Rows from block 2 of the encoder of a small masked image model, named by matrix and row number. Rows with one number belong to one neuron. Each number is 128 + 24 x the weight over its row's rms, rounded and kept within 0 to 255. All counts start at 0.
After each neuron's rows are labels from the 100 images, of 14848, where the neuron reaches its highest value: "responds to" is what is common among them. Only what is clearly more common there than usual is listed. The data: photos of plants, animals and fungi (iNaturalist). In brackets: how many of the 100.
# fc1: MLP up (encoder.blocks.2.mlp.fc1.weight, 640x160), inputs 80-159
# fc2: MLP down (encoder.blocks.2.mlp.fc2.weight, 160x640, transposed), outputs 80-159

fc1.166 [160 134 130 105  89 180 127 136 151 132 128 131 143 143 118 114 137 125  96 124 101 140 157 130 145 118 108 106  99 132 124 124 154 129 149 148 154 104 141 134 150 110  95 139 145 114 133 131 131 171  84 140 122 110 121 165 176 125 102 140 143 114 123 175  97 145 133 137 144 141  94 125 136 142 108 134 116 162 111 184]
fc2.166 [161 123 139 124  93 164 125 172 145 161 130 103 160 130 101 116 133 111 152 148 122  95 140 109 197  95 140 148 113 116 148 135 110 138 159 118 149 132 155 144 188 131 109 149 119 159 144  89 133 143 113 151 141 109 139 129 113 116 129  94 133 124 144 128 119 116 151 140 136 130  91 132 108 141 156 114 143 103 101 156]
responds to: phylum Arthropoda (61); class Insecta (60)

fc1.318 [164 111 110 161 153 109  90 136 130 156 130 114 141 132 148 130  77  94 122 152 156 115 145 103 145 128 108 130  71 141 101 122 117 128 123 157  85 135 200 108 163 141 127 174  84 134 132 141 134 142 109 133 150 158 129 162 153 122  73 133 138 140 166 108 117 116  94 113 171 118 105 146 131 158 196 120  79 128 127 112]
fc2.318 [146 111 114 190 161 100  97 162 166 109 177 154 138  96 148 135 105 131 116 144 164 136 101 127 154 134 147 115 104 147 128 123  84  71 115 141  93 154 122 135 178 147 108 141 117 112 134 143 141 146 146 132  86 149 126 141 120 149 123 130 147 148 144 111 162 103 102  94 147 109 105 148 136 153 158 120  95 117 122 107]
responds to: class Aves (86); order Passeriformes (50)

fc1.183 [135 115 117 122 127 172 142 134 115 151 161 118 128 188  64 110 135 104 120 116 137 125 113 130 115 112 118 108  90 126 121 124 151 131 115 102 135  94 124 161 143  88 103 153 135 135 152 108 151 174 145 151 156 156 145 132 135 177 144 115 110 135 100 167 155 177  93 180  94 156 139 140 132 110 105 127  94 125 129 188]
fc2.183 [110 142  87 137 129 139 101 176 173 119 145 157 162 132 128 124 148 170 117 138 135 128 118 138 164 113  83 120 117 120 127 132  90 120  98 152 168 126 159 129 181 124 115  95 156 150 173 133  92 117 158 165 115 100 110 128 141 131 118 101 125  88 135 110 135 120 127 119 138 139 100 166 104  97 145 134 108 126 106 132]
responds to: phylum Arthropoda (75); class Insecta (72); order Lepidoptera (41); family: Nymphalidae (25)

fc1.500 [148 132 132 168 105 152 120  99 120 136 116  99 142 110 136 129 138 125 156 157 126 138 142 103 158 120 133 102 119 120 129  99 126 113 123 115 130 143 132 131 131 153 139 139 116 146 138 124 145 127  88 159 130 120 132 154 152  71 123  87 144 121 156 143 116 110 142 113 172 100 107 115 114 198 171 117 151 138  94 139]
fc2.500 [136 104 148 114 103 125 132 103  93 134  94 103 109 147 106 133 146 138 113  85 141 142 130 164  80 165 147 145 140 115 126 187 149 161 205 131 122 125 130 137  53 128 132 150 109 116 105 102 139 110 123 130 138 115 138 127 187 124 106 125 109 102 106 137  99 167 123 143 105 164 150 101 141 167 126 145 165 133 128 155]
responds to: class Aves (84)

fc1.465 [153  90 120 146 141 144 133 135 117 109 105 104 129 119 105 158 107 118 133 151 130 121 101 143 141 115 151 121 155 109 141 117 175 102 137 135 117 141 103 115 125 138 100 166  83 123 151 113 118 152  92 120  63 159 124 124 112 182 164 112 182 185 127 163 147 161 104  98 124 153 108 144 146 119  97 134 131 105 119  98]
fc2.465 [155 130 134 131 152 127 149 128 127  61  89 136 145 133 177 146 120 161  91 115 104 112  84 116 141 138 116 137 133 183 135  99 159 152 102 139 131 131 149 100 155 120 130 128 137 149 155 134  76 131  87 137  76 159 137 125 132 127 138 114 200 142 126 135 113 151 105  94 143 175  89 154 105 130 134 137 129 119 164 103]
responds to: phylum Arthropoda (84); class Insecta (83); order: Lepidoptera (36); order Hymenoptera (28)

fc1.609 [147 135 111 122  92 124 136 159 140 121 125 115 148 150 131 104 144 125  82 112 125 175 128 124 124 144 126 148  61 162 127 156 139 146 107 153 104 110 165 113 182 108  91 133 104 119 110 111  93 188 141  99 137 118 135 157 157 113  99 162 123 143 135 147 122 149 126 136 118 122  82 129 152 149 133 122 103 122 107 115]
fc2.609 [166 113 115 134 160 102 153 161 119 100 113 125 130 125 157 126 148 160  78 153 151 170 106 126 137 146  96 151 154 164 143 147  83 143 132 146 108 137 119 131 146 132  87 160 107 151 155 133 102 179 125 118  84 160 134 131 122 142  92  95 132 146 131 101 148 163 115 121 109 158 101 174  72 143 161 108  93 125 158 116]
responds to: order Passeriformes (53)

fc1.249 [123 113 151 127 128 131 107  95  99 142  78 110 156  93 122 147 142 120 133 155  78 110 159 117 170 113 164  92 121  93 147 129 134  73 129 126 127 136 123 119 142 134 119 148 126  69 147 136 145 134 116 144 153  99 118 127 156 139 125 148  99 133 121 164 104 128 109 115 167 103 144 144 177 165 108 134 108 106 108 138]
fc2.249 [121 125 152 115  96 151 136 151 158 144  97 125 179 120 121 146 130 159 128 143 138  76 114 123 158 106 139 180  96 102 131 150 124 146 197 141 113 140 187 128 142 145 114 126 117 139 147 121 144  98 111 186 139  89 156 127 144 107 108 110 139 129 140 104 106 112 137 113 152 136  56 149 108 165 162 119 144 110  73 148]
responds to: class Aves (83); order Passeriformes (52)

fc1.614 [155 117 105 126 117 133 149 176 129 114 132 147 150 141  87 150 154 169  89 104  82 121 106 136 132 121 114 132 104 162 138 147 135 153 137 159 147 115 142 121 148 106  87 138 158 124 148 131  92 173  92 109 131  91 116 150 158 140 138 157 120  95 144 140 109 141 119 138 129 149 107 137  98 119 121 118 133 126 150 124]
fc2.614 [148 100 118 151 121 143 147 169 151 126 128 127 147 135 147 122 150 162 132 163 112  95 125 100 194 114 122 116 110 148 133 108 112 116 155 149 129 108 158 118 181 117 115 145 101 159 154 123 110 156  84 124 126 137 156 131  87 124 110 101 135 132 136 119 139 111 108 131 135 134 105 151  91 119 161 130 111 120 121 138]
responds to: phylum Arthropoda (65); class Insecta (63); order Hymenoptera (25)

fc1.16 [121 153 130  96 116 139 119 122 137 134 179 133 111 119 124 144 144 139 111  69 160 100 149 132 132 154 114 143 107 151  99 142 101 140 157 155 169 113 129 123 166 139 144  94 173  99 115 119 105  78 113 142 113 122 113 162 136 119 110 135 174  92 131 125 163 109 135  85 136 167 130 152  99 108 146 126 166 150 166 142]
fc2.16 [128 137 106 164 145 121 125 129 165 162 159 128 145 109 164 114  92 129 136 166 172 106 136  81 166 101 134 136 131 129 104  98 155 109  91 130 148 131 113 114 158 137 130 150  99 116 145 150 135 131 111 121 150 130 132 135  60 132  86 139 113 176 141 116 156 105 129 115 141  90 120 131 125 146 194  93  78 133  85 117]
responds to: phylum Arthropoda (79); class Insecta (77)

fc1.599 [161  99 139 147 147 132 149 125 100 137 127 120 123 118 142 132  78 120 156 150 145  82 126 108 154 114 130 116 150 167 151  96 157  78 106 130 120 156 133 126  98 146 128 153 112 133 170 108 139 173  90 132  97 182 144 119  70 112 130 116 146 151 148 103 180  80 111 105 127  88 145  97 113 109 141 129 123 112  77 105]
fc2.599 [115 138 152 105 167 112 136  93  92  74 106 137 103 119 142 144 122 143 109  87 126 143 124 156  85 157 136 132 149 136 120 133 170 147 122 127 120 135  88 117  94 127 141 108 151 101 103 154 121 121 123  94  99 152 113 136 152 153 132 159 146 142 114 150 105 161 127 112 129 143 154 111 147 114  91 158 167 128 159 100]
responds to: class Aves (85)

fc1.463 [139 154 158 143 130 119 156 127  94 148  99 112 134 141 162 120 113 125 171 187 149 128 123 106 114 147 139  95 142 150 157 107 104 105 129 164 109 127 108 122 145 125 125 167 108 108 153 108 122 182 109 110 100 180 121 109 106 132 127 121 116 143 116 167 182 133 100 122 124 121 123  83 155 148 130 139 105 130  78 113]
fc2.463 [113 118 136  91 105 153 106 115  96 142 137 116 137 131 104 108 137 111 132  94 111 108 142 128  83 116 152  96  87  82 124 166 191 139  99 105 154 126 142 130 124 127 135 169 115 127 124 115 152 144 115  98 121 143 119 121 117 167 137 148 131 141 113 173 107 137 142 153 145 154 125  88 195 164 107 151 171 125  86 141]
responds to: phylum Arthropoda (71); class Insecta (70)

fc1.231 [138 150 128 157 110 157 119 123 141 152 151 107 121  77 133 148 166 167 145  94 149  83 143 143 157 129 140 110 153  67 116  71 170  92 104 101 146 130  90 115 147 138 105 134 139 136 140 124 162  84 125 137 132 145 112 141 113 130 154 112 161 139 125 128 140 100 138 109 151 127 151 157 103 166 154 115 110 113 140 142]
fc2.231 [ 98 172 159 111 130 115 168 118 103 107  77 126 116 124 133 143 123 147 128 107 112 152 135 157 118 151 163 138 153  97 131 163 155 152 173 161  95 130 112 106 102 132 166 107 142  96 100 155 125 118 133 109 127  92 120 161 151  96 129 150 106 142 130 137  89 165 157 122 145 139 141 106 143 155  92 132 158 139 133 102]
responds to: class Aves (83); order Passeriformes (65)

fc1.319 [137 118 120 121  83 170 121 126 143 146 143 139 160 116  89 133 116  87 106 114 161 120 132 134 128 116 114 162 114 124 121 160 126 118 130 121 169 123 128 135 165 128 145  91 142 127 145 133 122  63 147 160 162  80  88 142 164 131 117 125 155 136 130 155 107 109 170 138 144 124  74 127 127 148 143 115 145 111 129 162]
fc2.319 [180 170 128 128 166 129 119 131 111 126 139 126 135 109 173 129  79 106  84 149 163  88 114  96 128 129 135 113 157 122 107  76 143 118 169 139 143 145 105 118 112 135 149 144 128 132 149 137 145 118  99 142 133 159 123 142  75 150 119 130 120 162 126 111 151 138 119  97 138 116 121 159 116 132 154  90 131 143 146 116]
responds to: phylum Arthropoda (64); class Insecta (63); order Lepidoptera (34)

fc1.526 [126 158 122  99 127 136 141 132 129 142 144 127 134 173 119 125 162 122  93 131  93 123 149 135 113 138  99 106 120 130 116 142 155 141 120 145 164 111 167 133 178  92  77 118 157 103 158 150 122 162 115 131 129 144 107 149 165 154 121 160 124 103 121 159 119 159 118 145 125 124 137 133 143  85 113 136 125 119 149 177]
fc2.526 [122 161 130 136 105 146 129 155 168 146 134 113 146 125 103 127 144 112 158 157 137  89 133 135 215  98 127 120 127 127 145 127 111 118 138 135 141 139 153 138 226 136 103 122 137 147 148 131 118 101 136 140 137 103 109 134 136 129 150 106 102 116 145 136 117 120 139 124 127 129 106 137  97  76 140 137 107  92 114 141]
responds to: class Insecta (77); phylum Arthropoda (77); order Lepidoptera (40)

fc1.132 [137 116  87 119  88 153  96 130 173 175 167 146 134 128 100 122 125 109 115  95 142 145 173 132 125 133  97  97 160  83 115 165 129 101 141 114 158 112 135  93 153 103 133  90 167  86 132 112 136  88 139 144 141 116 113 156 188 153 140 133 138 101 113 151 109 142 147 132 137 146 126 176 125 143 124 129 147 153 151 152]
fc2.132 [149 129 109 156 127 161 128 149 163 143 137 117 165 104 137 115 107 127 150 179 143  96 127  71 198  99 131 102 100 116 131  80 119  92 149 114 135 138 161 124 188 147 130 124 123 130 142 133 119 130 118 152 146 143 146 153  82 117 123 123 129 162 150 114 139 106 131 115 174 112  99 158 110 166 172  64  87 141  93 129]
responds to: class Insecta (59)

fc1.199 [ 85 116  98  92 106 164 106 122 154 142 149 126 129 154 107 100 146 129 109 125 132 138 142 164 115 105  94 145 153 108 128 152 178  81 121 121 157 122 123  85 137 115 107 115 142 108 128 139 107 103 132 102 127  96 110 141 161 149 114 175 168 118 105 185  97 158 127 138 143 159 132 140 166 131 101 121 147 142 159 130]
fc2.199 [108 112 126 124 122 165 154 185 151 134 110 116 143 121 108 130 123 132 161 161 114 128 145 150 197 109  87 146 131 145 140 145 118 135 211 115 123 132 219 148 188 151 113 102 137 113 132 119 109 126 142 107 160 116 116 110 111  99 124 124 112 128 147 120 113 131 157 130 116 111 118 130 100 110 148 110 138 103 124 133]
responds to: class Insecta (61); phylum Arthropoda (61)

fc1.33 [147 127 137 174 118 137  91  93 118 143 117  94 134 106 137 123  90  72 158 153 140 145 162 123 152 120 133  89 105  80 137 104 114  94 126 122 114 123 136 111 147 154 123 141  98 100 149 103 157 126 101 133 127 137 135 148 149 105 122 114 132 150 121 156 138 109 101 119 149  95 112 107 168 151 134 141 118 144  98 128]
fc2.33 [158 106 162 153 100 126 137 128  78 127  84 119  82 147 136 128 101 116 128  96 115 122 140 161 112 135 157 148  73 102 126 183 145 156 160 120 123 112 148 110  96 119 148 142 110 103 117  97 150 106 121 152 173 103 147 133 183  94 149 125 151 131 122 139  74 148 147 121 142 130  99 131 130 215 114 133 153 132 135 149]
responds to: class Aves (87); order Passeriformes (53)

fc1.61 [117 124 161 113 120 117 109 112 123 116 161 139  94 162 108 119 147 121 136 147 163 169 129 164  79 164 152 151 144 135 115 153 133 149 109 140 131 110 126 123  99 100 156 113 109 130 136  84 144 145 140  60  96 137 115  93 105 143 131 159 128 140  78 142 153 160 126 135 102 136 134  85 172 114 108 156 149 135 119 131]
fc2.61 [110 117 121  82 109 146  84 111 130 149 168 116 137 132 109 101 138 106 139 105 130 122 152 128  56 121 139  97 101  89 121 158 167 147  76 104 152 122 158 133 107 126 136 167 113 137 130 108 156 144 126  96 126 139 109 111 109 169 121 144 125 138 111 162 129 123 138 153 136 135 134  93 195 162 131 144 136 129  87 142]
responds to: class Insecta (68); phylum Arthropoda (68); order Lepidoptera (35)