Weights of a small masked image model.
Model: 4.96M parameters, 40-pixel images, encoder arch vit, encoder patch size [4, 4], encoder layers 12, encoder width 160, decoder layers 6.
Training: adamw at rate 0.0015, 10200 steps, batches of 384.
Data: trained on photos of plants, animals and fungi (iNaturalist), 155796 training examples, 25.1 epochs.
Rows from block 1 of the decoder of a small masked image model, named by matrix and row number. Rows with one number belong to one neuron. Each number is 500 + 40 x the weight over its row's rms, rounded and kept within 0 to 999. All counts start at 0. Numbers have three digits each. After the name is the row's rms in percent of the matrix's.
Before each neuron's rows are labels from the 100 images, of 14848, where the neuron reaches its highest value: "top examples" is what is common among them. Only what is clearly more common there than usual is listed. The data: photos of plants, animals and fungi (iNaturalist). In brackets: how many of the 100, against the usual share in percent.
# fc1: MLP up (decoder.1.mlp.fc1.weight, 512x128), inputs 0-127
# fc2: MLP down (decoder.1.mlp.fc2.weight, 128x512, transposed), outputs 0-127

top examples: class Insecta (68 vs 29.2); phylum Arthropoda (68 vs 30.8)
fc1.20 066:524532470523564465478526469520568541552490502484476519479484484437527505519537447529480516387555487485537540511508489569522446521512508545567436498416481480452522432490527441516466454523463483493490540528491464523539513535489481535523518480545499507502535480518407497521561511501433529460546497532518601524484450421533555433483445515490507555508512463489428463521487459490518363566487
fc2.20 047:549469526465500517456599496483503502503475537488468501466543518467543538509520503473469569495456568487515420486426486478493442501508507491482520479555499550539458483502442482549553490461483502492516462479476508468450489541566518573486447473520542526470446476569512497543486372563476470490533506510562514581564561478517369501534550494431528456528545481503462522460482531507481445417490

top examples: class Insecta (61 vs 29.2); phylum Arthropoda (61 vs 30.8)
fc1.63 078:517534479509495503452526450542561543548511445473494433466444440391578490460530462434487503533462481520532512509462453508434515553463481546547468456520546492567465433498577476517524542451461505478415514498452520483454507484502522568481497534463545409504498490529522445491538496534493546531564551498490549591452445554524513453509511525553416472487464544511442468509501475515549487477517
fc2.63 102:501538518571512514502463499519512547488463505567471430480475486481455540519494486470447565508445475523507515488464466519497568468460495418461482468471542387553437511478468533563492489472453467513474570542485558466530504511558532467445450560501563480493466460522575445501479454551506556490531465517543559592447451546489456503454528437473496559442528530452529548473520543543553503447511

top examples: class Insecta (62 vs 29.2); phylum Arthropoda (62 vs 30.8)
fc1.439 073:522493533546498486433563510565558468478508527478477539467460455594478458499478533475553567516488556520539603512514437491484502460501518487508492424443465542521544506457466504485472492520458431571469464516468543429482498519557534514559481562518552500537470541494497492504514489534551527497396505563465493533460553529468530447452543397487408521489417512485457473461532493523522497521516
fc2.439 044:493547518510443396514465501502459515470517538493521491506489456436481609437548490545480470476481428465568547596551519491559510519467539514457500556470531496488579485444552502543475518499522506527529546475566500516496523539485479496519478482462447468544485471477487485419514487491513503481473521509378510451496498472512552496517484503644487388456509459518525509464491491469564523501518

top examples: order Passeriformes (52 vs 25)
fc1.358 121:461522482529489537543538572583560536536541510485515486467498472491503519539504505497510463608472507487510478459501458481422470466429400493461485489486522509484501488507556498526455505472522485471521589496594531516578537455531501505567515564542481490530541499532477537498551542507589481533460463492504527542470484482485459490471467514502447438489595506448540446477486481375449421492490
fc2.358 119:526473463486497505466453588563517532502540445537520547525496554504448462481452507465515499520521512517523505568521460465478504503467421508517513533462519523602464501544538478491540474532493468433567428392520487538456551533585600563469539440546499528446534511490489502475519544460502488447446541518455416519442509485448507479513486543510470547501551469462479403495486459481475460474527

top examples: phylum Arthropoda (64 vs 30.8); class Insecta (63 vs 29.2)
fc1.222 060:522615536503486504479527499559487536529449473461508538520478494481583440521534510527505429546489522542492510517465512472485475443530481531500513468371450490516430535463522504414428551563429485506501563509560479504462520506487478544508549479469505429492531489511541456539573555526524470513530543553539561513513456485487551456460515557492468521510473469498480487506563512436396432533519
fc2.222 098:520482545429476500513526495476507471451474545506460465541532553497545496540497522557542436520544492537486481458490557460456498458577544545546547508602512564479550489557534488452566512447484554462540449550454441506448444431435444448540512483438475510550503445498463513506492541474452497529475541449539515490562530558479457570491470482503498516549443526521498511531429515486462437534422

top examples: order Passeriformes (54 vs 25)
fc1.321 115:526537519507523568505528502480482441466537491491483572549475489511511450568396545481543466583494527459442545544489495451487551424518551511482537520458522575584440602526466480466516511565517531530521550492474530493450477459505531470502523534457485526514508502484549549538508528500473479534431516469477499452451509511542484479391467488464501505497391510500546502527479518555409448521465
fc2.321 143:551441494490475533511509512454463489523570498566531445556498490576512426541504519561521504508544478541478459507547543493543478471545496465479484451449556495506509473504532445398506457492486499455496502483505480569495490482443394524575537483495469457491558532511510473475534597480557473482555490514554478490562471506475479480598458541503456480414538451516480510477425457470522593542499

top examples: class Insecta (70 vs 29.2); phylum Arthropoda (70 vs 30.8)
fc1.184 099:446472507502478514499563561563503582568560522564511461489540528509562511494552499567507503491541470502465487441508514460495471504444524441453468508457442532508450484485458490480522439470462472453481515590492470484592487543541437510436519511516530496520518476552554460535550536545533538488532548536459523565510452539421477497504449412542501484482532514451516520440497481385449450518485
fc2.184 092:523468559465495468422494467446536401505498527505445513504523504543492441524508497430597514434486552503513527487459510510509464505565509548523554509575542514476496498502499451462506607503476533508462402523468500499451500506525467512542480442490472544522465500552488527507495500543449568544438442504556475529560522533509412537517501456459499571601539516492463499534392493522499500510476

top examples: class Insecta (59 vs 29.2)
fc1.191 101:521494435494500458402533562523523516562501487468550541539510561480496476518462482495500466480549510515556491540565520490556461531526411409461499446459428451609483512532506473499512476506466509495499546527487432501481524501545474512471554463494479472511562471506476541475560477468483487546528545581494463634536505516471478474509490529493465555456447472479505551430536469439526518420533
fc2.191 129:467464549478457492519488424539514492529533525537488459491513521549486490544482531532411520488490448571521561495509552482553560436447429456474456493543478568480566512499514513453560417508515463521506503477516449450458500447427503488516483520505590500512469480537565538430488589515517534553474532545514516546470505560410588504464524517483489477478420454524493492468409497492484508454486

top examples: order Passeriformes (53 vs 25)
fc1.304 070:457480521504510546574475470596569542518486447420529536455470441472544408515564514479479476515493466526512454527475447468448477521449516535532471498462549532528416458498510458483441520555474473456418555490502499499537504570483574517452484535497550466524495534517495460501533508494497549488487469545476541473412455491553481390467455523518575537524465511518484539516539435535492436528514
fc2.304 059:493482519524479447487564498584485493472446497542450459489510515435517546481489613543446500509497519482498467602476518496478575504469485485548499541492497581586497463488469473526582453480475480324440511526558490490474509536460544495565460500441517525558470505512514494498463561517533462522488518409490543479492539505488468529481534545476481447518448541538509474481506512486475514544473

top examples: phylum Arthropoda (74 vs 30.8); class Insecta (72 vs 29.2)
fc1.259 104:521445428440453454476478557505488557500554477560572533491450490553498549548520485502560472474543476550554446521563473453430485525422471496496455476472514469482526453477505430474502482405454498519541568469505475532519508518533448516492565555551512466509553576514494489477584466453535499489513521535527532569533454454465560460509445542450548465509551506512533464497486439428556511494510
fc2.259 116:539540520450480489548470447503492424506467527446451515512494481494523548540451496424545462519463551498467543442518478471495524527564525518496556535555513538471553547539487558505576521497540521507465457521423545465494469455471523485443457531481575533520467472449537514495443431469450536544509486463521511418457509553543527576451512442457465556553505597536540502533450534521458446439472

top examples: order Passeriformes (52 vs 25)
fc1.248 067:473450504464516556433488536609542560515491488458521467440521479486547444491494516506528476490509438437497531429466424526456536550483479479537456496535490551449512512478548492540454536426495528598445431548537466479491526523463473440530497472495581556521515457506427483521488523501522536461545524460493555548449531468545503452462512457515514570509529531532533493502519460477572405558483
fc2.248 048:448483503497521607538475457475472516518527529395498488483517425499520549496527477500431533518447504381474488483488511546488456524432499469502512504456505465496523512450467528494447474551494506582521560435570519476573541497518537489539450514545464481514470547494547512536516478559502505534484480548519492494525524432482554474347529499505459431544485482496501602466546521494528488494496

top examples: phylum Arthropoda (64 vs 30.8); class Insecta (63 vs 29.2); order Lepidoptera (36 vs 13.7)
fc1.262 114:526524439491558495422453576533505544498569527494565533462510502429528468472511466480505463406564543433513434504558492449520418574506568513477482464501495431510493454501477473452454539497470493486471512519453450523513519596519468523482542473506574463522561528480502478531563468463530477496505474538510499560484465423518441467508432433567463493479484508484498574479522479495482530579519
fc2.262 126:495534449445499550577472498542510477498479575479509473570493557477569509486440488491502445527556481537483511505546526477520530469539493527454507522550468558533518517565483556427483524525490522531574488533473458538528442429441455477457551518475533489494547467437492542471467543448515565563435515444450490432511511554463510518454450392557463420485447516486471539503451512495445470473478

top examples: class Aves (86 vs 55.1); order Passeriformes (55 vs 25)
fc1.271 059:459524520527491518567472480524482593506504481417464446440553527499535490475548501525497543520477559528504479528463419510450502466470485538520504484493475532524487509446503487517413487518451453564442588519426514504498493537454519558433540542482512500529498528531583496523503481489523561527498497515492587419452484492485492426462446560500480519480440539494484479497478493532382385505534
fc2.271 031:551515475503485443537545510551467526474468487440463505470458561456533542485485526589410455496520517462514536558508491497472560497439425528575471515499458619551562479520521493501548490514479503422547513400505453495492493492489530499515525464459509499468509480483496510509552512499456454508491617468513535493512510487457528460549497581548481393529411552540536459469494489475477499490525

top examples: phylum Chordata (97 vs 60.9); class Aves (96 vs 55.1); order Passeriformes (55 vs 25)
fc1.440 135:496444454461527610492537502571560530538470481521490508463480514542453468479466536485509528505484594559542499461457457492453493476505465474466510498492453528536452536449506488521482515538483486534476528528514537481417518525486622514510528496523509532507494541484507552505506474495458524528521491475474500537470518505515469477435486461449501610473343491468482543475541480624461517453443
fc2.440 120:648487489446430496501532451505489510535511466561494478457506494543441460491487479480459498510506521645574526515499489444515468470465445523430468507502525488495536461482499504496415456523462523531523549550526518501442490572541453429530511494524516522494507482499481543444563496486530480514467474463476544615466530492545516430552507418476543482469462453500527544497496469476556520530479

top examples: phylum Arthropoda (74 vs 30.8); class Insecta (71 vs 29.2)
fc1.265 120:590440489480601420395532447518502499522544507462522447479508486492523470555506482485496439451525505487461476446518482452462468561511539504499488414409523488514516470483561494476510540504509504521438475585478507469588508511558462525555510576485493426511520495478489500518542510507560510575436471583471478519431477475502533506450540465479522533513530572509518559482470467459493495555540
fc2.265 154:473572497489538470520426533564563531563514462583499491507469511516434518439484553518566534527486489494551439510507417513457464452491470434472456482490451513523493512463482498535506503488493401503486543432520519522567536533555549519462512514471548524474525599493523497473508486523498473473549534551489531470432532480456499439521481569568482463448534448455554418448478429501459544459516

top examples: phylum Arthropoda (67 vs 30.8); class Insecta (64 vs 29.2)
fc1.242 069:509468497488541472483539479514501493567461507511533559516529511452587485497530489488565546456555594580541557569497475564506430535510506479519486431505546544482448470457493511418483534525392457509501525469422487478560495510505524480496520507551502482483578534438518565550532544506452532556600500509506522483558479477478482498522472522538431495506484533480476439497439424537526441492478
fc2.242 058:481451478478519448457497482525546490521508543529514436481523482462507515476483523473539533510484584451534423519500464512528453512504485481424505441588524511540447473483478502548512495450532495467483499379415494522531537498554502538407509559529533492540511511518531488467474465496572510495524436556567488531468511498487428490570548493502466459411632515496534455472436496508504512473569

top examples: order Passeriformes (50 vs 25)
fc1.481 078:463501547541503505495501437577637562535485531462470399518511489527512521545552537513463518600522470431514511509424478495498495431462470457509484448519449502476494555430459530565480489463528472540447477510488507443495534494526493517530468528482531574510512473538544511462492540541459524501465470533510516546441547564443481478416538433496470442508553438450501474488525499431492516486531
fc2.481 078:455506420563484527464475542495466465504433451486502537487450470445513468442469450405500489466455506508488444456470477574494504552509536550510513480512507487576431524532521542501473578500475534530569551490474521510542471540556549465437470563540579455458483477513459447569501431510578559480484477503555508577490473468508472491511510467500536539533544594510514503532583512536479528456498

top examples: order Passeriformes (62 vs 25)
fc1.274 059:502474497531489552539559451464558549522529449499525502462509433464549468567525506505532471461498548500518519457460469563384525467473522542557431489479565515438382488442497505498505469550487512505482563537466460525554546542520538503517515462502561472539489480498456513514504577478538544470497495502485603447445451440473468446415451505525499555521512552477504440524539468500497465538456
fc2.274 039:544493526491486444451525477480489432505500479592481497505519555558521488519487592584516467485522588528515504548494519474506495504502495455538489550572499604507514483492466427434579456404451455463557487484494443500416539465412444518578536478479494506576518519512496460512509519481479456512505529488615522494539534495470543532490482482449482458488431527503508476487467469477506532542484

top examples: phylum Chordata (92 vs 60.9); class Aves (88 vs 55.1)
fc1.326 107:445517475508491541534475531548523518477515543567481458503492459537436449499486513444555528501431530523489478462493418522458450523475480426425515469513488436537509522467578504496492507583502460514486568476521543477476502516510590509494528499497435513530528584470605516547543502495583515539495439531485531541476450472466404490471509538437462550468496510413523476498520479586481538502450
fc2.326 066:536493475491530585492577599504526550447515453559513529430511551520502498500471541539513468486522541544507505493500470432475543506508480477484501558506487463494474501507445449497511490437444513495520526569567496498423511540491551480525525479487496557482529508481433489520543494454462498453500512418413511561442511466511577474451471384456523574501448455497393515533564474513540496517465

top examples: class Aves (84 vs 55.1); order Passeriformes (58 vs 25)
fc1.418 092:442497497465483455492493422618531552545453512446517531460483469477482480483513428454525517487484572565519468554479465502491458531483462494480515527466445505487520496450498521505497491570513517456552484456473528515528570617526522523469504476556481507550513503471602511532535494539520486469448502606520507500465446479568441442508457575382498549499510524445469495510529512504480445509523
fc2.418 065:474532523559486463457527554519503503545502472405526519487512483465496510501541438527449486501457513417479534534481526552472499578441516535594478497437504485463481516490515507523553522577539535435548468446446532495569517554529552463458450492495486474488484496517457471484433534519461484433472499502396429433480457524537536557444539510473541569590504578541518505519554517496499481507538

top examples: phylum Chordata (93 vs 60.9); class Aves (87 vs 55.1)
fc1.64 098:441525510497532524535517498507564508482445519488496495515525503503578561477472538476499489603515486488521501461470491446502493510495529471443514495542544517507470551490452511501469528417550467489429523492450514519513507457453557555469527610512540450577522525521529481551483480480547529569485462504569537499454555531479433499401521353537509456446465500443501495494521484572445518455480
fc2.64 086:530441440494490382512545517559495495484471487488523497470502509464466556444500463479521478471517559513472512525536467511541495457520537504499477463545444585508486476534559509554458524572586473515452487492503504557554524531529553476381530439526476397469522498497477485477543421416530494461555513513557483510504486483528492477594554485567455460497526514489546541474500455515534534472567